config.yaml
model: "image classifier"
dataset: "telescope images of galaxies (Galaxy Zoo DECaLS)"
train_examples: 88335
image_size: 32
crop_scale_min: 1
horizontal_flip: false
translate: 0.06
rotation_deg: 5
targets: ["shape"]
num_classes: 3
arch: "inception"
norm: "batchnorm"
hidden_act: "leaky_relu"
depths: [3, 6, 6]
kernel_size: 3
stem: "single"
widths: [160, 240, 352]
label_smoothing: 0.2
loss: "cross_entropy"
init: "xavier_uniform"
optimizer: "ademamix"
learning_rate: 0.0009
beta1: 0.9
beta2: 0.999
eps: 1e-08
beta3: 0.9995
alpha: 2
max_steps: 3900
batch_size: 64
epochs: 2.8
lr_schedule: "cosine"
final_lr_fraction: 0
warmup_steps: 110
weight_decay: 0.3
Rows from block 8, named by matrix and row number. Each number is 128 + 32 x the weight over its row's rms, rounded and kept within 0 to 255. All counts start at 0. After the name is the row's rms in percent of the matrix's.
# b30: branch 2 3x3 conv (model.blocks.8.b3.0.weight, 90x60x3x3), inputs 7-13, a 3x3 kernel for each
b30.0 106 [121 103 139  83 106 136 123  69 109  88 101  76 138 138 147 153 101  93 112 173 118  87 139 167 121 137 122 156 171 150 145  99 115  96 153 119 118 147  91 153 139 123 116 161 120 116 159 168 165 160 184 134 156 131 104 105 100 123 115 102 111 163 107]
b30.1 101 [150 192 145 136 122 147 149 139 136 159 118  85 123 101 135 130 165 154 117 113 154 141 186 144 129 100 130  88 132 152  66  96 112 159 133 109 122 100 138 183 129  98 152  87 108 171 108 156 115 167 162 112 146  97 112 148 105 137 154 130 181 178 159]
b30.2 102 [ 70 109 118 135 103  80  67 151 137  88 130 113  73 157  98  88 101 161 120 125 157 101 101  66 133  70 124 184 170  73 182 156 187 147 105 147  60 102  93  94 157  67  90 145 138  73 151  99 148  88 120 158 165 149  59 158 108 144  99 158 157 103  98]
b30.3 099 [112 181 135 157 117 137 200 147  92 126 108 117 147 171 165 171 171 120 108 105 112 138 116 118 141 108  86 117  69 128 111 157 177 116 167 163 144 153 167 138 107 108 113 139 122 137 155  71 126  96 149 143 107 106 134 180 109 194 195 184 182 186 158]
b30.4 097 [159 160 165 108 112 138  79 157 172 152 148  77  93  97 170  90  83  75 165 123 146 114 144 143 159 132 130  90 115 106 156 124 159 151 124  88 112 134 162 115 130  90 145 109  90  87 107 134 143 130 140 129  87  99 100 102 187 142 153 108 164 172 101]
b30.5 098 [110  83 131 107 140 121 150 158 106 113  78 127 115 123  96 140  96  84 135  84 137 113 109 100 170 121  83 138 121 122 157 135 132 106 148 106 141  92 119  76  67 134 140  98 105  73 117  95 141 150 130  93 112 149 142  95 148 148  90 155 191 148 149]
b30.6 100 [128 142 127 137 101  92 144 149 134  73 127 168 107 135 162 144 153 111 135 146  89 149  99 110 152 141 144 163 141 171 136 185 135 136  90  82 179 158 109 174 138 108 146 149 117 143 162 161 193 170 165 177 172 153 146 159 145  91 126 148 155 162  94]
b30.7 100 [138 103 109 191 165 152 161 145 162 117 117 137 138  89 173 140 110 126 185  93 120 191 192 117 127 158 135 125  83 118  74  89 154 118 173 153 197 197 127 170 181  67 169 105  93 139 145  73 124 135 121 138 175  91 160 137 107 183  92  82 105  88 126]
b30.8 101 [106 158 100 117 113 117  79 108 145 101 105 136 119 136  94  97 175 177 114 183 131  95 116  91 107 166 135 118 154 100 159  88 125 125  72  99 182 178  77 155 144 109 166 157 117 155 120 132  96  75 156 111 155 186 175 144 102 163 187 114 165 146 129]
b30.9 103 [186 133 161 149 184  93 123 173 126  75 127 103  75 104 117 104 149 121 134 145 113 160 207 146 143 178 131 118 106 116  94  82  80 148  87  88 131 125 115 120 104 101 129 187 101 174 174 138 167  84 133 119 164  80 112 116 128 186 200 134 151 110 124]
b30.10 099 [164 125 104  83 148 101  95 140 139 138 126  97  64  96 150  85 132  80 192 162 193  76 183 102 124 153 183 138 131  95 104 117 131 144  76  99 131  95  89  85 197 147  98 163 144 116 137 129 143  97 120  88 119 133 153 157 195 156 118 110 159 198 151]
b30.11 098 [146 147 152 154  84 126 125 107  95 197 115 136 144  93  87  97  82 145  95 142  94 109 115 158  89 113 159 153 135 179 144 194 171 134 110 119 128 160  71 174 171 113 132 133 122  89 174 160 158 119 101  71 126  82 149  95 148 143 129 124 144  77  93]
b30.12 100 [119 135  95  84 145 102 129 168 134 134 134  85 127 108 121 107  79 113 104 143 137 107 175  66 144 102  81 178 101 150 169 176 133 158 130 144 128 141 114 105 151  91  70 140 146 186 156 165 175 166 108 119 171 147 154 135 100 204 159 143 145 124  89]
b30.13 099 [160 123  65 136  87 145 101  89  99 122 144 115 106 109 111 154 137 168 163 148 147 119 157  80 147 117  68 108 136 132 115 146 194  89 159 172 163 169  92 183  99 169 132 167 131 167 106 110 146 143  82 102 142 102 138  72  49 114  68  94 105  63  69]
b30.14 100 [219 145 117 144 124 144 133  95  84 128  89 136 165 141  93 133 107 143 154 139  68 181 200 111 112 167 124 139  87  87 110 162 131 109 164 162 180 175 123 174 136  98 181  91  90 127 170 146 120  93 149 102  98 180 136 183 167 152 106 155 138 106 116]
b30.15 101 [139  82 108 157  96 153 124  94 144 176 177 159 132 104 183 115 143 109 150 152 110  95  96  98 134 145  74  94 132 145  86  93 128 106  57 119 112 124  87  81  87  85 152 120  91 120 112 135 142 111 118 163 111 153 135  96  97  82 137 136  85 139 101]
b30.16 100 [102 191 174 140 130 112 112  99 102 148  96 133 140  94  96 136 112 148 112 195 166 163 155  82 177  92  98 132 156 147 206 154 192 159 140 163 178 105 114 166 114 115 174 143 116 180 115 147  98 100 157  86 155 143 120  86  81  83 190 149  91 144 169]
b30.17 103 [130 133 154 178 154 113 113 143 126 133  96 126 204 114 114 155 195 137 156 127 147  98 157  86 115  96  82 126 150  99 105  94 125 125  99  86 108 170 157 182 186 160 106 126 114 144  76 140 129  96  72 185 102 174 148 100 155 157 151 101 150  98 140]
b30.18 100 [172 160 166 108  96 152 197 186 183  81 158 104  97 139 118 106 109  82 129  87  84 105  96 122  83 153 110 109  84  84  92 131 158 115 153 110 175  78  81  88 159 105 164 107 132 162 139 138 132 149 157 141 114  98 164  53  63 149 131  95 114 174  93]
b30.19 096 [117 127  98  90 158 127 136 177 131  85 177 107 128 179  85 146 121 110 155  85 151 113 100 126  98 165 168 131 169 178 155 164 116 174 164 126 133 120 171 117  95 119 128 198 173 145 161  93 150 150 112 136 180 177 119 138 110  99 117 148 126 160 105]
b30.20 101 [129 127 166  85 162 169 142 151 156 175 143  96 126 103 113 132 147 120 176 126  93 191 151 147  82  97  89  94 176 139 186 125 109 107 112 116 120 158 139 140 139 167 144 123 114 115 104 141 140 152  68 107 103 133 122 137 107 156 112 102 135 149 165]
b30.21 097 [151 122 125  77  84  83  81 115  80  98 132 154 123 110 150 156 163 146  96 174 104 152 133 150 109 161 110 104 159 166 180 123  77 156 122 106 114 141 132 119 144  98  72  77  88 133  62 104  81 120  63  72 120  87 145 124  98 104 154 152 130 177 174]
b30.22 098 [ 94  98 143 124 103 170 160 195 183 108 116 177 125 135 120 168 144 109 144 155 166 171 163 132 152 116 150 158 144 105  62 145  80 116 101 167 114 205 149  84 160 176 133 198 114 154 120 144 105 121 113 122 145 132 116 111 147  87 153 139 149 148  62]
b30.23 101 [103 114 175  72 148  98  78 117  94 148 113 109 157 123 135 119 124 159 148  85  77 117 128 165 105  83 126 126 133 183 144 146 128 160 146  99 103 132 107 145  99 158 170  87 128 111  91 116  91 137 159 152 175 104 133 146 130 101 120  53 137  84 119]
b30.24 106 [139 127 140 160 156 103  82 118  92 134  80 151  93  69 112  89 171 170 151 146  97 168 143  86 198 133 175 160 192 176 147 156 160 127 144 176 106 117 136 125 155 171 142 110 161 163 109 136 170 174 166 124 149 141 144 166 151 167 165 110 140 134 114]
b30.25 097 [137 179 139 129 126 193 131 149 118  92  61  89 177 102  80 176 125  66 137 138  72 133 120 163 156 118 128 180 129  74 135 136 152 101  70  81 119 130 115 144  70 101 113 112  90  99 125 146 129 194 123 195 194 114 126  98  67  75  69 128  77 112 119]
b30.26 102 [156 112 184 147 192  99 107 124  67  64  76 166 132  66  70  76 101  84 162 163 167 173 143 161 128 118 114 160 116 195 136 161 174 170 171 121 112 173 172 143 108 140  87 124 114 136 154 105 167 119 102 158 188  86 164 144 168 187 105 113 125 188 120]
b30.27 098 [ 81 175 139 129 136  85 108 160 102  91 119 140 125 142 120 162  72  98  91  85 102  73 151 146 123 178  99 132 130 135  71 154 159 140  95 114 179 131 155 110 110  91 132  94 117  92 176 164 132  98 128  74 104 113  75 109 106 113  97  81 113 165 142]
b30.28 105 [141 134 195 138 180 139 179 117  98 113 162 156  94 141 142 147  84 138 195 165 141 120 182 186 139 166 183 189 110 122 104 163 159 137 148 135 149 104 160 151 196 144 132 118 111 165 166 110 121 180 134 123 147  90 122 140 117  79 136  81 135 106 128]
b30.29 100 [158 161  98  97 125 128 129  95  79 102 125 113 117  84 152 103  96 108 160 137 101 161 185 134 155 130  96 144  96  84  97 165 160 145 166 135 132  58 101 159  93  87 136  95 148 146  81 126 159 105  91  88 155  61 108 136 146 141 178 160 116 187 188]
b30.30 100 [112  75 118 101 119 133 118 124 191 115 159 103 150 115 140 136 157 187 125 137 175 151 174 115 112 145 132 147 109  87 167 155 144 125 119 135 108  73  94 122  59 154 134 141 150 141 143  83  85 123  68 105  91 113 129 141 152 142 109 155 143 115  97]
b30.31 099 [ 80 152 167 119 123 125 146  69  58 112 143 163 110 135 163  98 113 172 134 102 103  80 146 146 106  98 150  99 152 181 102 146 185 125 152 187 133 137 169 147 171 125  97  94  95 126 157 121 100 140 138 142 119 186 139 180 124 127 151 141  96 103 186]
b30.32 102 [111 158 151 105 140 156 114 187 181 103 175 130 141 127 174 109 154 199 118 177 109 132  93  83 121 107 112 115 153 158 194 171 146 146 186 144 120 163 136  67 122 118 151  72 116 121  97 119  85 144 145  80 167 100 124 145 157  99 136 139 134 107 137]
b30.33 102 [145 113 105 156 159  93  87 148 101  64 138 146  89 107 176 138 128 168 163 144 118 123 162 127 145 126  99 139 151 164 203 179  69 128 141  82 201 144  87 153 131  61 100  85 138 123 148 120 107  90 178 163 163 129 128 110 146 136 145 137 135 103 106]
b30.34 098 [162 115 127  85 114 123 151 100 141 158 151 128 145 138 130 179 157 133  71 139 104  71 134  83  71 113  76  76  88 100 111  85 101 115 134  54 140 141 120 129 134 117 110 137  82 117 113 127 126 169 168  82 122 112 181 132 114 103  97 148 102  87  96]
b30.35 101 [156  87 130  98 142 125 110 139 122  94 112 131 151 182 160  93 110 134  96 150 156  82 129 183 147 185 149 132 153 135 131 124 171 158 178 135 114 101 150 133  69 113  72 144 126  78  70 134 123 113 114 170 175 118 159 110 148 102 130 165  78 123  98]
b30.36 096 [172 172 159 133 112 155 126 129  55 138 121  59 130 134 174 102 182 159 102 132 121 146 162 135 113  82 145 132 163 113 144  94 165 153  93 143  73 169 163  90 180 141 141 128 137  99  97 112 139 152  77 150 104  68 132 152 166 126 105  80  75 102 160]
b30.37 096 [ 81 117 154 134 118 120 152 185 115 148 140 140  94 136 109  67 129  95 142 107  85  96  96 167 135 132 187 111 111 142 137  92 131 182 186 158 116 159 164 185 112 139 155 142 159  91 118  94 102 180 136 160 118 125 136 164 122 145 135 132 127  74  69]
b30.38 094 [125 138 114 110 187 175 129 202 161 119 150 173  96  80 158 116 123 163 141 149 124 123 139 172 153 175 165 169  93 123 118 113 127 154 102  89 145 184 175 134 139 158 136 153 167 140 175  88 173 146 166 155 134 133 185 204  82 128 102 119  72 105 139]
b30.39 101 [147 118  93 153 112 113 133 127 131 180 115 186 133 124 140  89  84  93 175 160 133 142 135 169 156 179 107 168  95 107 171 116 133 135 109 148 172 123 118 131  79  60 134 122  71 182  71 144 154  68 114 123 118 167 150  88  69 160 144 128 154 100 133]
b30.40 103 [138 143  98 137 119 115 140 107 125  60 127 131 109  74  95  93 134 105 179 186 209 121 133 189 146 163 135 159  85 131 107 126 107  65 137  98 147  99 101 157 123 100  93 107 114  79  89 135 146 109 120 134  80 135 151 124 106  69 141  68 160 125  69]
b30.41 101 [174 178 148 171 161 140  88  86  95 108  61  56 196  90 124 148 146 103 122 139 150 123  88 168 144 115 164 116 150 118  53  98 159 159 155 137  97 164 181 120 168 163 114 149 130 105 119 126  87 135 102 111 104  80 176 133 176 114 165 179 206 168 142]
b30.42 100 [158  72  80 102 119 111 132 120 132 128 118 112 144 193 123  94 135 162 106 147 128 111 108 173 184 159 103 108 180 161 120 197 146 153  84 160 129 149 146 180 185 146 121 106 124 115 116 178 149 100  86  61 176  83 152 144  84  99 113 104 170  85 113]
b30.43 102 [110  98 122  49 155  80 115  90 142  49 138 166 115 111 136 141 126 114  85 123 117 142  96 120 124  76 108 191 162 156 112  92 117 189 145 152 102 133 157 141 153  83 122  80 100 127 155 145 140  74 140 121  84  58 115  96 126  97 149  87 124 114 128]
b30.44 102 [144 185 160 122  83 190  92 156 160 130 156 100  82 124 106 150  80  92 201 104 165 162 152 202 151  98  83 157 116 126 150 129 154  97 170 109 114 133 104 108 145  80 146 115  53 151  60 113  63 146 114 119 146 125 107 168 182 176 119 157 140 106 122]
b30.45 100 [165 149 109 130  89 142 122 157 130 128 108  84 133 139 107 125 154 127  99  86  92  75  79 120  93 116 137  89 132  47 119 113  96 112 131 142 120 124 146 139  65 102 115 115  53 110 160 115 123  74 158 166 151 147  99 147 198 119 161 167 126 112 121]
b30.46 100 [152 160 160  62  93 141 154  92 127 201 145 144 169 159 107 108 147 140  62  77  84  83  87 102  99 110 118 102 151 107 118 120  96  70 125 124 132 135 132  90 124  77 117  95 157 108 170 173 191 148 125 182  95 160 139 115 118 139  85 119 158 138 107]
b30.47 099 [ 61 107 170 104 146 138 123 122  97  96 121 129  81  86 100  73 152  98  92 111 139 117  94 109  88 150 123 175 101 105 189 122 144 138 114 168  85  96 140 145 102 125 108 188 127 140 131 125 178 142 128 180 162  85 112 123  95 137  82  86  91 153 176]
b30.48 101 [ 88 117 126 158  71 171 116 146 122 103 127 137  87 140 114 112 129  67 109 106 130 133 131 146  88 104 161  77 110 103  80  71 116  91  72 147 110 122 102  85 131  93  90 139 124 148 145 143  92 115 164 144 123 163 115  78 149  66 163 105 137 147 137]
b30.49 099 [151 118 101 115  77 116 161 147 151 162 103 120 185 111 141 120 121 116 129  62  91 131  93  59 139 153 192 135 150 135 107 124 129 143 164  86 154 123  90 116 110 112 181 123 158 152 124 127  72  87 139  83  84 103 117 127 158 132  91 146 138  81  71]
b30.50 106 [108 126 150 126 105  93 164 117  82 118 125 128 163 171 129 135 173 137 103  81 122  56 140  98 142 134 104 107  79  72  99  75  93  96  86 144 144 136 141 128 140 109 122 100  74  50 106  86 120 113  67 118  89 132 104 123 147  89 169 119 152 148 121]
b30.51 102 [129 191 200 163 134 126 123 189 152 122 142 169 118 140 116 101 158 111 172 127 134 154 107 169  90 133 140 132 107 107 104 129 115 141 106 134  69 110 178  81 167 140 155 181 103 159 125 110 134 133  73 137 139 152 111  73 126 167 157  82 110 133 120]
b30.52 096 [144  85 128 116 169 110 136  94  93 119 126 137 160  91  77 147 135 157  67  80 123 149  70 145  89  86 108 151 165 180 114 124 166 191 164 175  89 150  99 114 117 154 103 145 135 146 118 116 138 135 131 110  79 139  60  81  91 151  98  89 145  83 158]
b30.53 099 [116 114 138 149 157 162 127  99 131 164 112 200 141 114 125 139 111 171 137 106 128 137  73 122  67 133 151 136  88 146 171 188 114 125 174 124  71  98 155  67  52 168 106 104 120 154 123 102 159 147 153 144 127  78 100 132 169 130 131 165 105 180 145]
b30.54 096 [172 128 123 102 143 161 107  91  85 131 115 114 141 147  67 144  96  77 148 164 100 133 143 175 119 136  82 120 153  97 147 106 141 111 148 152 112  96 147 183 140 171 137 153 114  87  58 166  75 149  93 152  75  91 124 166 185  81 162 142 139 107 116]
b30.55 101 [125  99 131 160  96  89  92 142 136 140 155 148 111 115 159 122 103 123 164  84 105 158 118 154 156 115 107 126 150 169 125 126 137 132 204 190 167 100 116 153 134 134 173 107 163 108 111 123 131 133 105  82 154 121  73 126 100  96  71 116 151 151  97]
b30.56 098 [161 105 131 104 161 192 185 201 101 151  77 160 154  87 144 159 124 122 158 140 155 100 134 141  67 152 137 155  87  92 103  71  90 135 178 160  91 121 133 110 136 103 120 150 112 160  92 139 126 160 158 112 179  97 131 105 109 140 152 140  87  78 154]
b30.57 101 [191  79 121 158  84 134 158 123  85 102 128  70 147  99 125 133 139 131 151 126 117 184  99 153 177 113  64 158 141 111 133 160 133 172 112 138  82  86  62 120 144 113 133  53  97 162 183 103 100 109 112 168 111 123 162 184 110 139 112 158 108  91 141]
b30.58 098 [105 130 153 115  92 150  83 136 175 146 171 105  71  92 138  84  99 150 101 125  99 131 184 143 154 163 149 140 192 112 135 152 131 161 137 188 142 132 104 179 172 141 100 121 119 109  91 142 145 131 150 121 116  86 131  83 102 168 122  97 119  82 120]
b30.59 096 [114 159  60 126 185  98 165  97  91 158 173 107 109 136 154 108 165 117 138 110  74 133 169  75 149 167 201 162  82 129 145 121 122 146 100 109 112  97  93 104 128 134 164 165 202 158 137 142 171 107  96 136 168  96 159 134 148 186 152 130 147 100  96]
b30.60 097 [109  97  90 114  80 107 101  86 141 144  95 156 161 172 154 127 148 158 113 130  56 158  56 107 132 123 162 116 171 176 154 151 142  84 143  95 134  76 147 140  64 121  73 125  96 117 105 135 116 144  89 146 138 152 142 174 162 123  84 124 119 168 118]
b30.61 101 [158 102 135  84 136 156 147 152 184 167 103  92 108 116 111 164 176 168 207 103 143 111 145 136 144  90  93 166 138 156 174 149  75 124 110  97 135  88 162  76 123 161 141  97 154 190 165  94 140 119 106 117 110 161  71 115 176  80 130 150 151  83  76]
b30.62 100 [101 147 179 110 145 116 123  88 108 105 107 100  95 167 124 150 141 174 127 118 105 147  96 182 188 200 102 170 203 179 182 159 158 111 145 138 150 114  67  88 130 138 151 169 141 130 141 181 145  84 182 140  95 142  97 108 142 116 161 101 116  84  99]
b30.63 098 [113 109  89 104  76 136 110  90  90  89 119  89 115 126  61 105 117 127 138 120 155 108  47 163 119 151 147 107 107 144 125 117 100 131  72 105 112  81 149 129 127 159  85 133  79 129 115 125 143  80 151 131 140  83 112  94  56 111 126 152 155 138 144]
b30.64 102 [169 193  89 155 175 100 123 120 117 150  97 110 137 106 152 154  90 124 192 199 136 184 158 199 213 140 129 159 115 120 154 111 176 136 154  85 126 116 126 110 141  83 140 134  91 189 159  91 152 163 137 125 128 163 195 148  60 172 171  76 116 115 104]
b30.65 097 [195 186 129 107 122 119 169 137 147  95 143 103 126 177 138 156 156  83 143 162  97 167 183 161 131 157 113  82 117 100 141 111 105 181 119 113 183 146 135 201 134  92 146 151  81 144 148 148 167 133 143 129  85 136 122 162 161 143 130 101 139 151 150]
b30.66 099 [167 104  73 109  70  75  97  91  95 111 132 175 113 142 122 139 144 147 148 140 146  84 152 179 193 145 144  98 175  94 103 121 103 142 121  77 131 122 172  89 130 177 164 122 140 111 125 174 172 113 149 126 123 106  90 105 134  87  96 148 125 150 137]
b30.67 101 [117 144 121 149 157  82 136 156 137  85  92 147 116 116 109 135 125 145 175 127 160 137 160 132 178 152 122 154 144 170 174 178 196 137 134 113 140 100 188 159 172 118 126 132 129  99 118 115 132 113  82 140  97  81  90 107 108 163 161 164 183 159 116]
b30.68 098 [171 112  94 128 102  78 125 186 142 148 167  93 121 112 180 181 136 147 115 135 163 127 165 149 131 138 124 131 130 107 163 170 131 107 163 175 108  93 144 109  72  73 106 156  84  85 144 138 127 179 116 139 145 164 153 167  85 125 108 104 161  89 102]
b30.69 100 [114 167 147 112 160 112 167 166 152  97 129  96  89 135  93 142  98 100 103  89 159 122 173 148 140 112 122 161 161 136 202  97 161 134 165 107 103 139 151 122 173 176 168 132 116 134 158  94  99 137 100 120 171 126 114  68  93  68 113 117 111 118  88]
b30.70 100 [ 99 133 126 159 136  89 150 100 166 147 143 138 120 192 190 121 155 180 164 123 108 117  80  89 162 127  92 128 161 105 124 117  91 123 143 113 131 144 121  71 126  93  78 149  96 176 164 147 121 160 144 113 127 134 151 133 156 102 147 103 139 186 135]
b30.71 097 [ 73 126 141 105 123  46 144  93 100 125 108 118 174 173 141 174 124 180 168 151  72 134 140 100 118  96 110 147 168 175 166 127 121 110 169 131 145 165 180 119 113  82 147 136 101 128 142 142 163 159  79 156 175 148 176 118 123 161 161  82 164 159 100]
b30.72 102 [161 176 163 143 109 111 175 169 170 152 118 107 160 166  50  82 163 150 117 131 159 173 177 119 115 128 138 138  84 169 146 156 179 104 105 177 123 179 177 129 160  98 153 164 166  84 149 125 146 117 140 103 131 118 136 159 179 119 117 153 150 139 100]
b30.73 097 [180 107 102 139 171 105 120 197 120 128 151 160 165 189 102 167 152 143 121 113 101 141 139 158 137 138  72  71  98 141 115  80 129  98  90  56 139 122 132 140 143 146 158 125 134 140 129 118 180 101  97 122 122 128 147  88  96 175 163 115  86 117  82]
b30.74 103 [ 84 166 185 156 172 116 139 182 127  80  94  82 135 120 103  95  91 151 146  93 112 120 146 157 128  94 147 122 175 150 140 134 166 109 151  93 112  93 128 149 100 158 101 104 124  92  54 108 120 129 155 104 177 121 129 145  91  90 100 129 122 116 119]
b30.75 105 [138 112 133 158 176 100  93 117 132 166 116 176 135 111 146 165 174 168 154 122 155 137 158 171  99 114 132 144 125  96 133 108 132 142 136  74 177 154  82 150 132 143 181 150  86 118 131 172 121 121 176  73 105 120 123 134  95 108 119 118  95 124  65]
b30.76 110 [120 155 135  94  98 159  83 114 107 166 169 151 140 188 163 172 152 119  88 153 163  72 156  89  65  99 136 137  90 136 120  92 101 111 147 134 104 163 111 127  83 154  78  96 133 166 120 109 113 182 125 130 120 131  90 123  95  77 128 133 107 136 164]
b30.77 100 [115 122  64 110 151 134 118 161 130 143 120  86 129 144  62 142  74  93 188 115 124 118 123 195 164 151 110 154 193 146 111 141 121 116 179 130 137 133  85 165 173 142 185 117  92  94 131 157 150 194 118 175 152 146 155 148 102 137  93 124  95 101 138]
b30.78 096 [135 150 150 123 142  93 135 122 140 153 162  80  93 146 117 107 165  79 107 144 144 171 147 180 160 132  75  78 124 151 162 121 100 165 161 123 179 128 156 141 121 181 141  63  82  96 100 139 156 105  98  88  75 154 117 114 147  87  91 166  73 159  99]
b30.79 100 [ 98 135 109 169  77 104 111 121  71 178 126 166 149 190 160 126 155 170 115  71  91 109 126  71  81  63 136  82  74 129 125 102  86  81 117  72 106 135 183 120 119 144 124 160 111 152 142 152 167 152  69 102  99  85 128 123 168 126 107 129 137 104  95]
b30.80 099 [127 174 122 170 130 145  96  78 172 104 100 109 117  90 101 154 101 129 202 174 118 175 103 123 168  94 155 113 155 151 198 167 143 153 170  96 133 146 112 168 131 113 146 133  82 135 133 128 133 148 133  87 100 125  94 152 132 113 156 130  82  84 118]
b30.81 101 [170 178 138 138 187 146  82  98 129 154 108 124  76 109 176  50 136 122 207 182 109 198 135 139 134 161 109 131 161 101 150 171 117 148 108 126 182 121 149 193 140 116 193 138 102 179 150  97 136 111 163 177 175 159 156 133 113 112 127 108 121 156 175]
b30.82 098 [142  95 139 100  92  79 100 101 138  82  67 106 141 128  93 100 109  67 137 176 110 138 167 181 161 177  99 139 164 112 101 106 116 182 196 122 117  94 172 107 128 110 120 120 144 144 105  79 120 127 117  81 126  75  90 110 133  97 129 129 148 133  97]
b30.83 099 [179 158 123 102 146 137 133 143 125 100 105 183 137 163  77 169 169 111 163 133 186 162 186 165 144 120  87 177 131 108 177 163  90 143 160  83 162 164 138 152  86 139  76 141 101 189  92 149 144 112 174 139 123 157 124 129 158 150 142 123  73 148 125]
b30.84 101 [106 160 124 127 124 107 149 164 124  85 161 107 103 109 105 114 111 128 121 138  66 106 105 155 202 139 152  95  93 100 150 167 130 167 135 112 150 180 104 111 123 136 139 134 143 131 152  60 147  84 147 175 146 120 159 165 161 130 137 110 123 153 133]
b30.85 101 [122 162  92 119 165  98 145 147 111 105  71  97 148  81 145 132 114 111 137 146 161  95 118 139 104 124 127 124 170 142 122 130 160 121 100 167 122 138 112 146  97 107 159  80 163 178 144 190 107 175 182 156 147 123 115 163  64 135  56  65  92  90  82]
b30.86 101 [125 115 124 141 104  91 110 148 160  95 172 181 106 190 190 135 158  69 117 128 107  82  98 171 148 101 109 176 158 125 136 196 141 131 151 109 178 123 111 109  91 107  48 108 119 140 134 136 136 131 178 157 193 114 153 157 141 147 120  97  85  76 119]
b30.87 099 [150 164 164  86 164  84 150 118 135 173 152  90 109 132 109 121 153 177 159 174 156 108 109 106 103  99 132 115 118 106 175 146 139 157 103 111 130  95  76 162  88 103  89 147 106  92  93  65 136 149  88 129 126 128 143 120 124 147  76  74  86 116 121]
b30.88 100 [ 90 167 118 114 132 105  79 122 124 135 129  61  82  98 103 138  84  64 193 158 147 135 107 137  91 159 161 168 133 103 147 176 192 166 186 120  85 146 103 125 196 173 110 138 165  92 114 179 103 150  87 107 132 126 156 131 139 147 124 110 102 133  73]
b30.89 099 [169 148 110 132 130  71 157 120 145 158 112 141 155 152 160 151 119  79  92  82 136 157 110 140 155  97 128 168 105 184 162 140 183 174 131 108  88 123  60 182 175 107 150 142 104 173 136 134 163 110  88 107 171 128  87  95 165 153 158  98 144 141 128]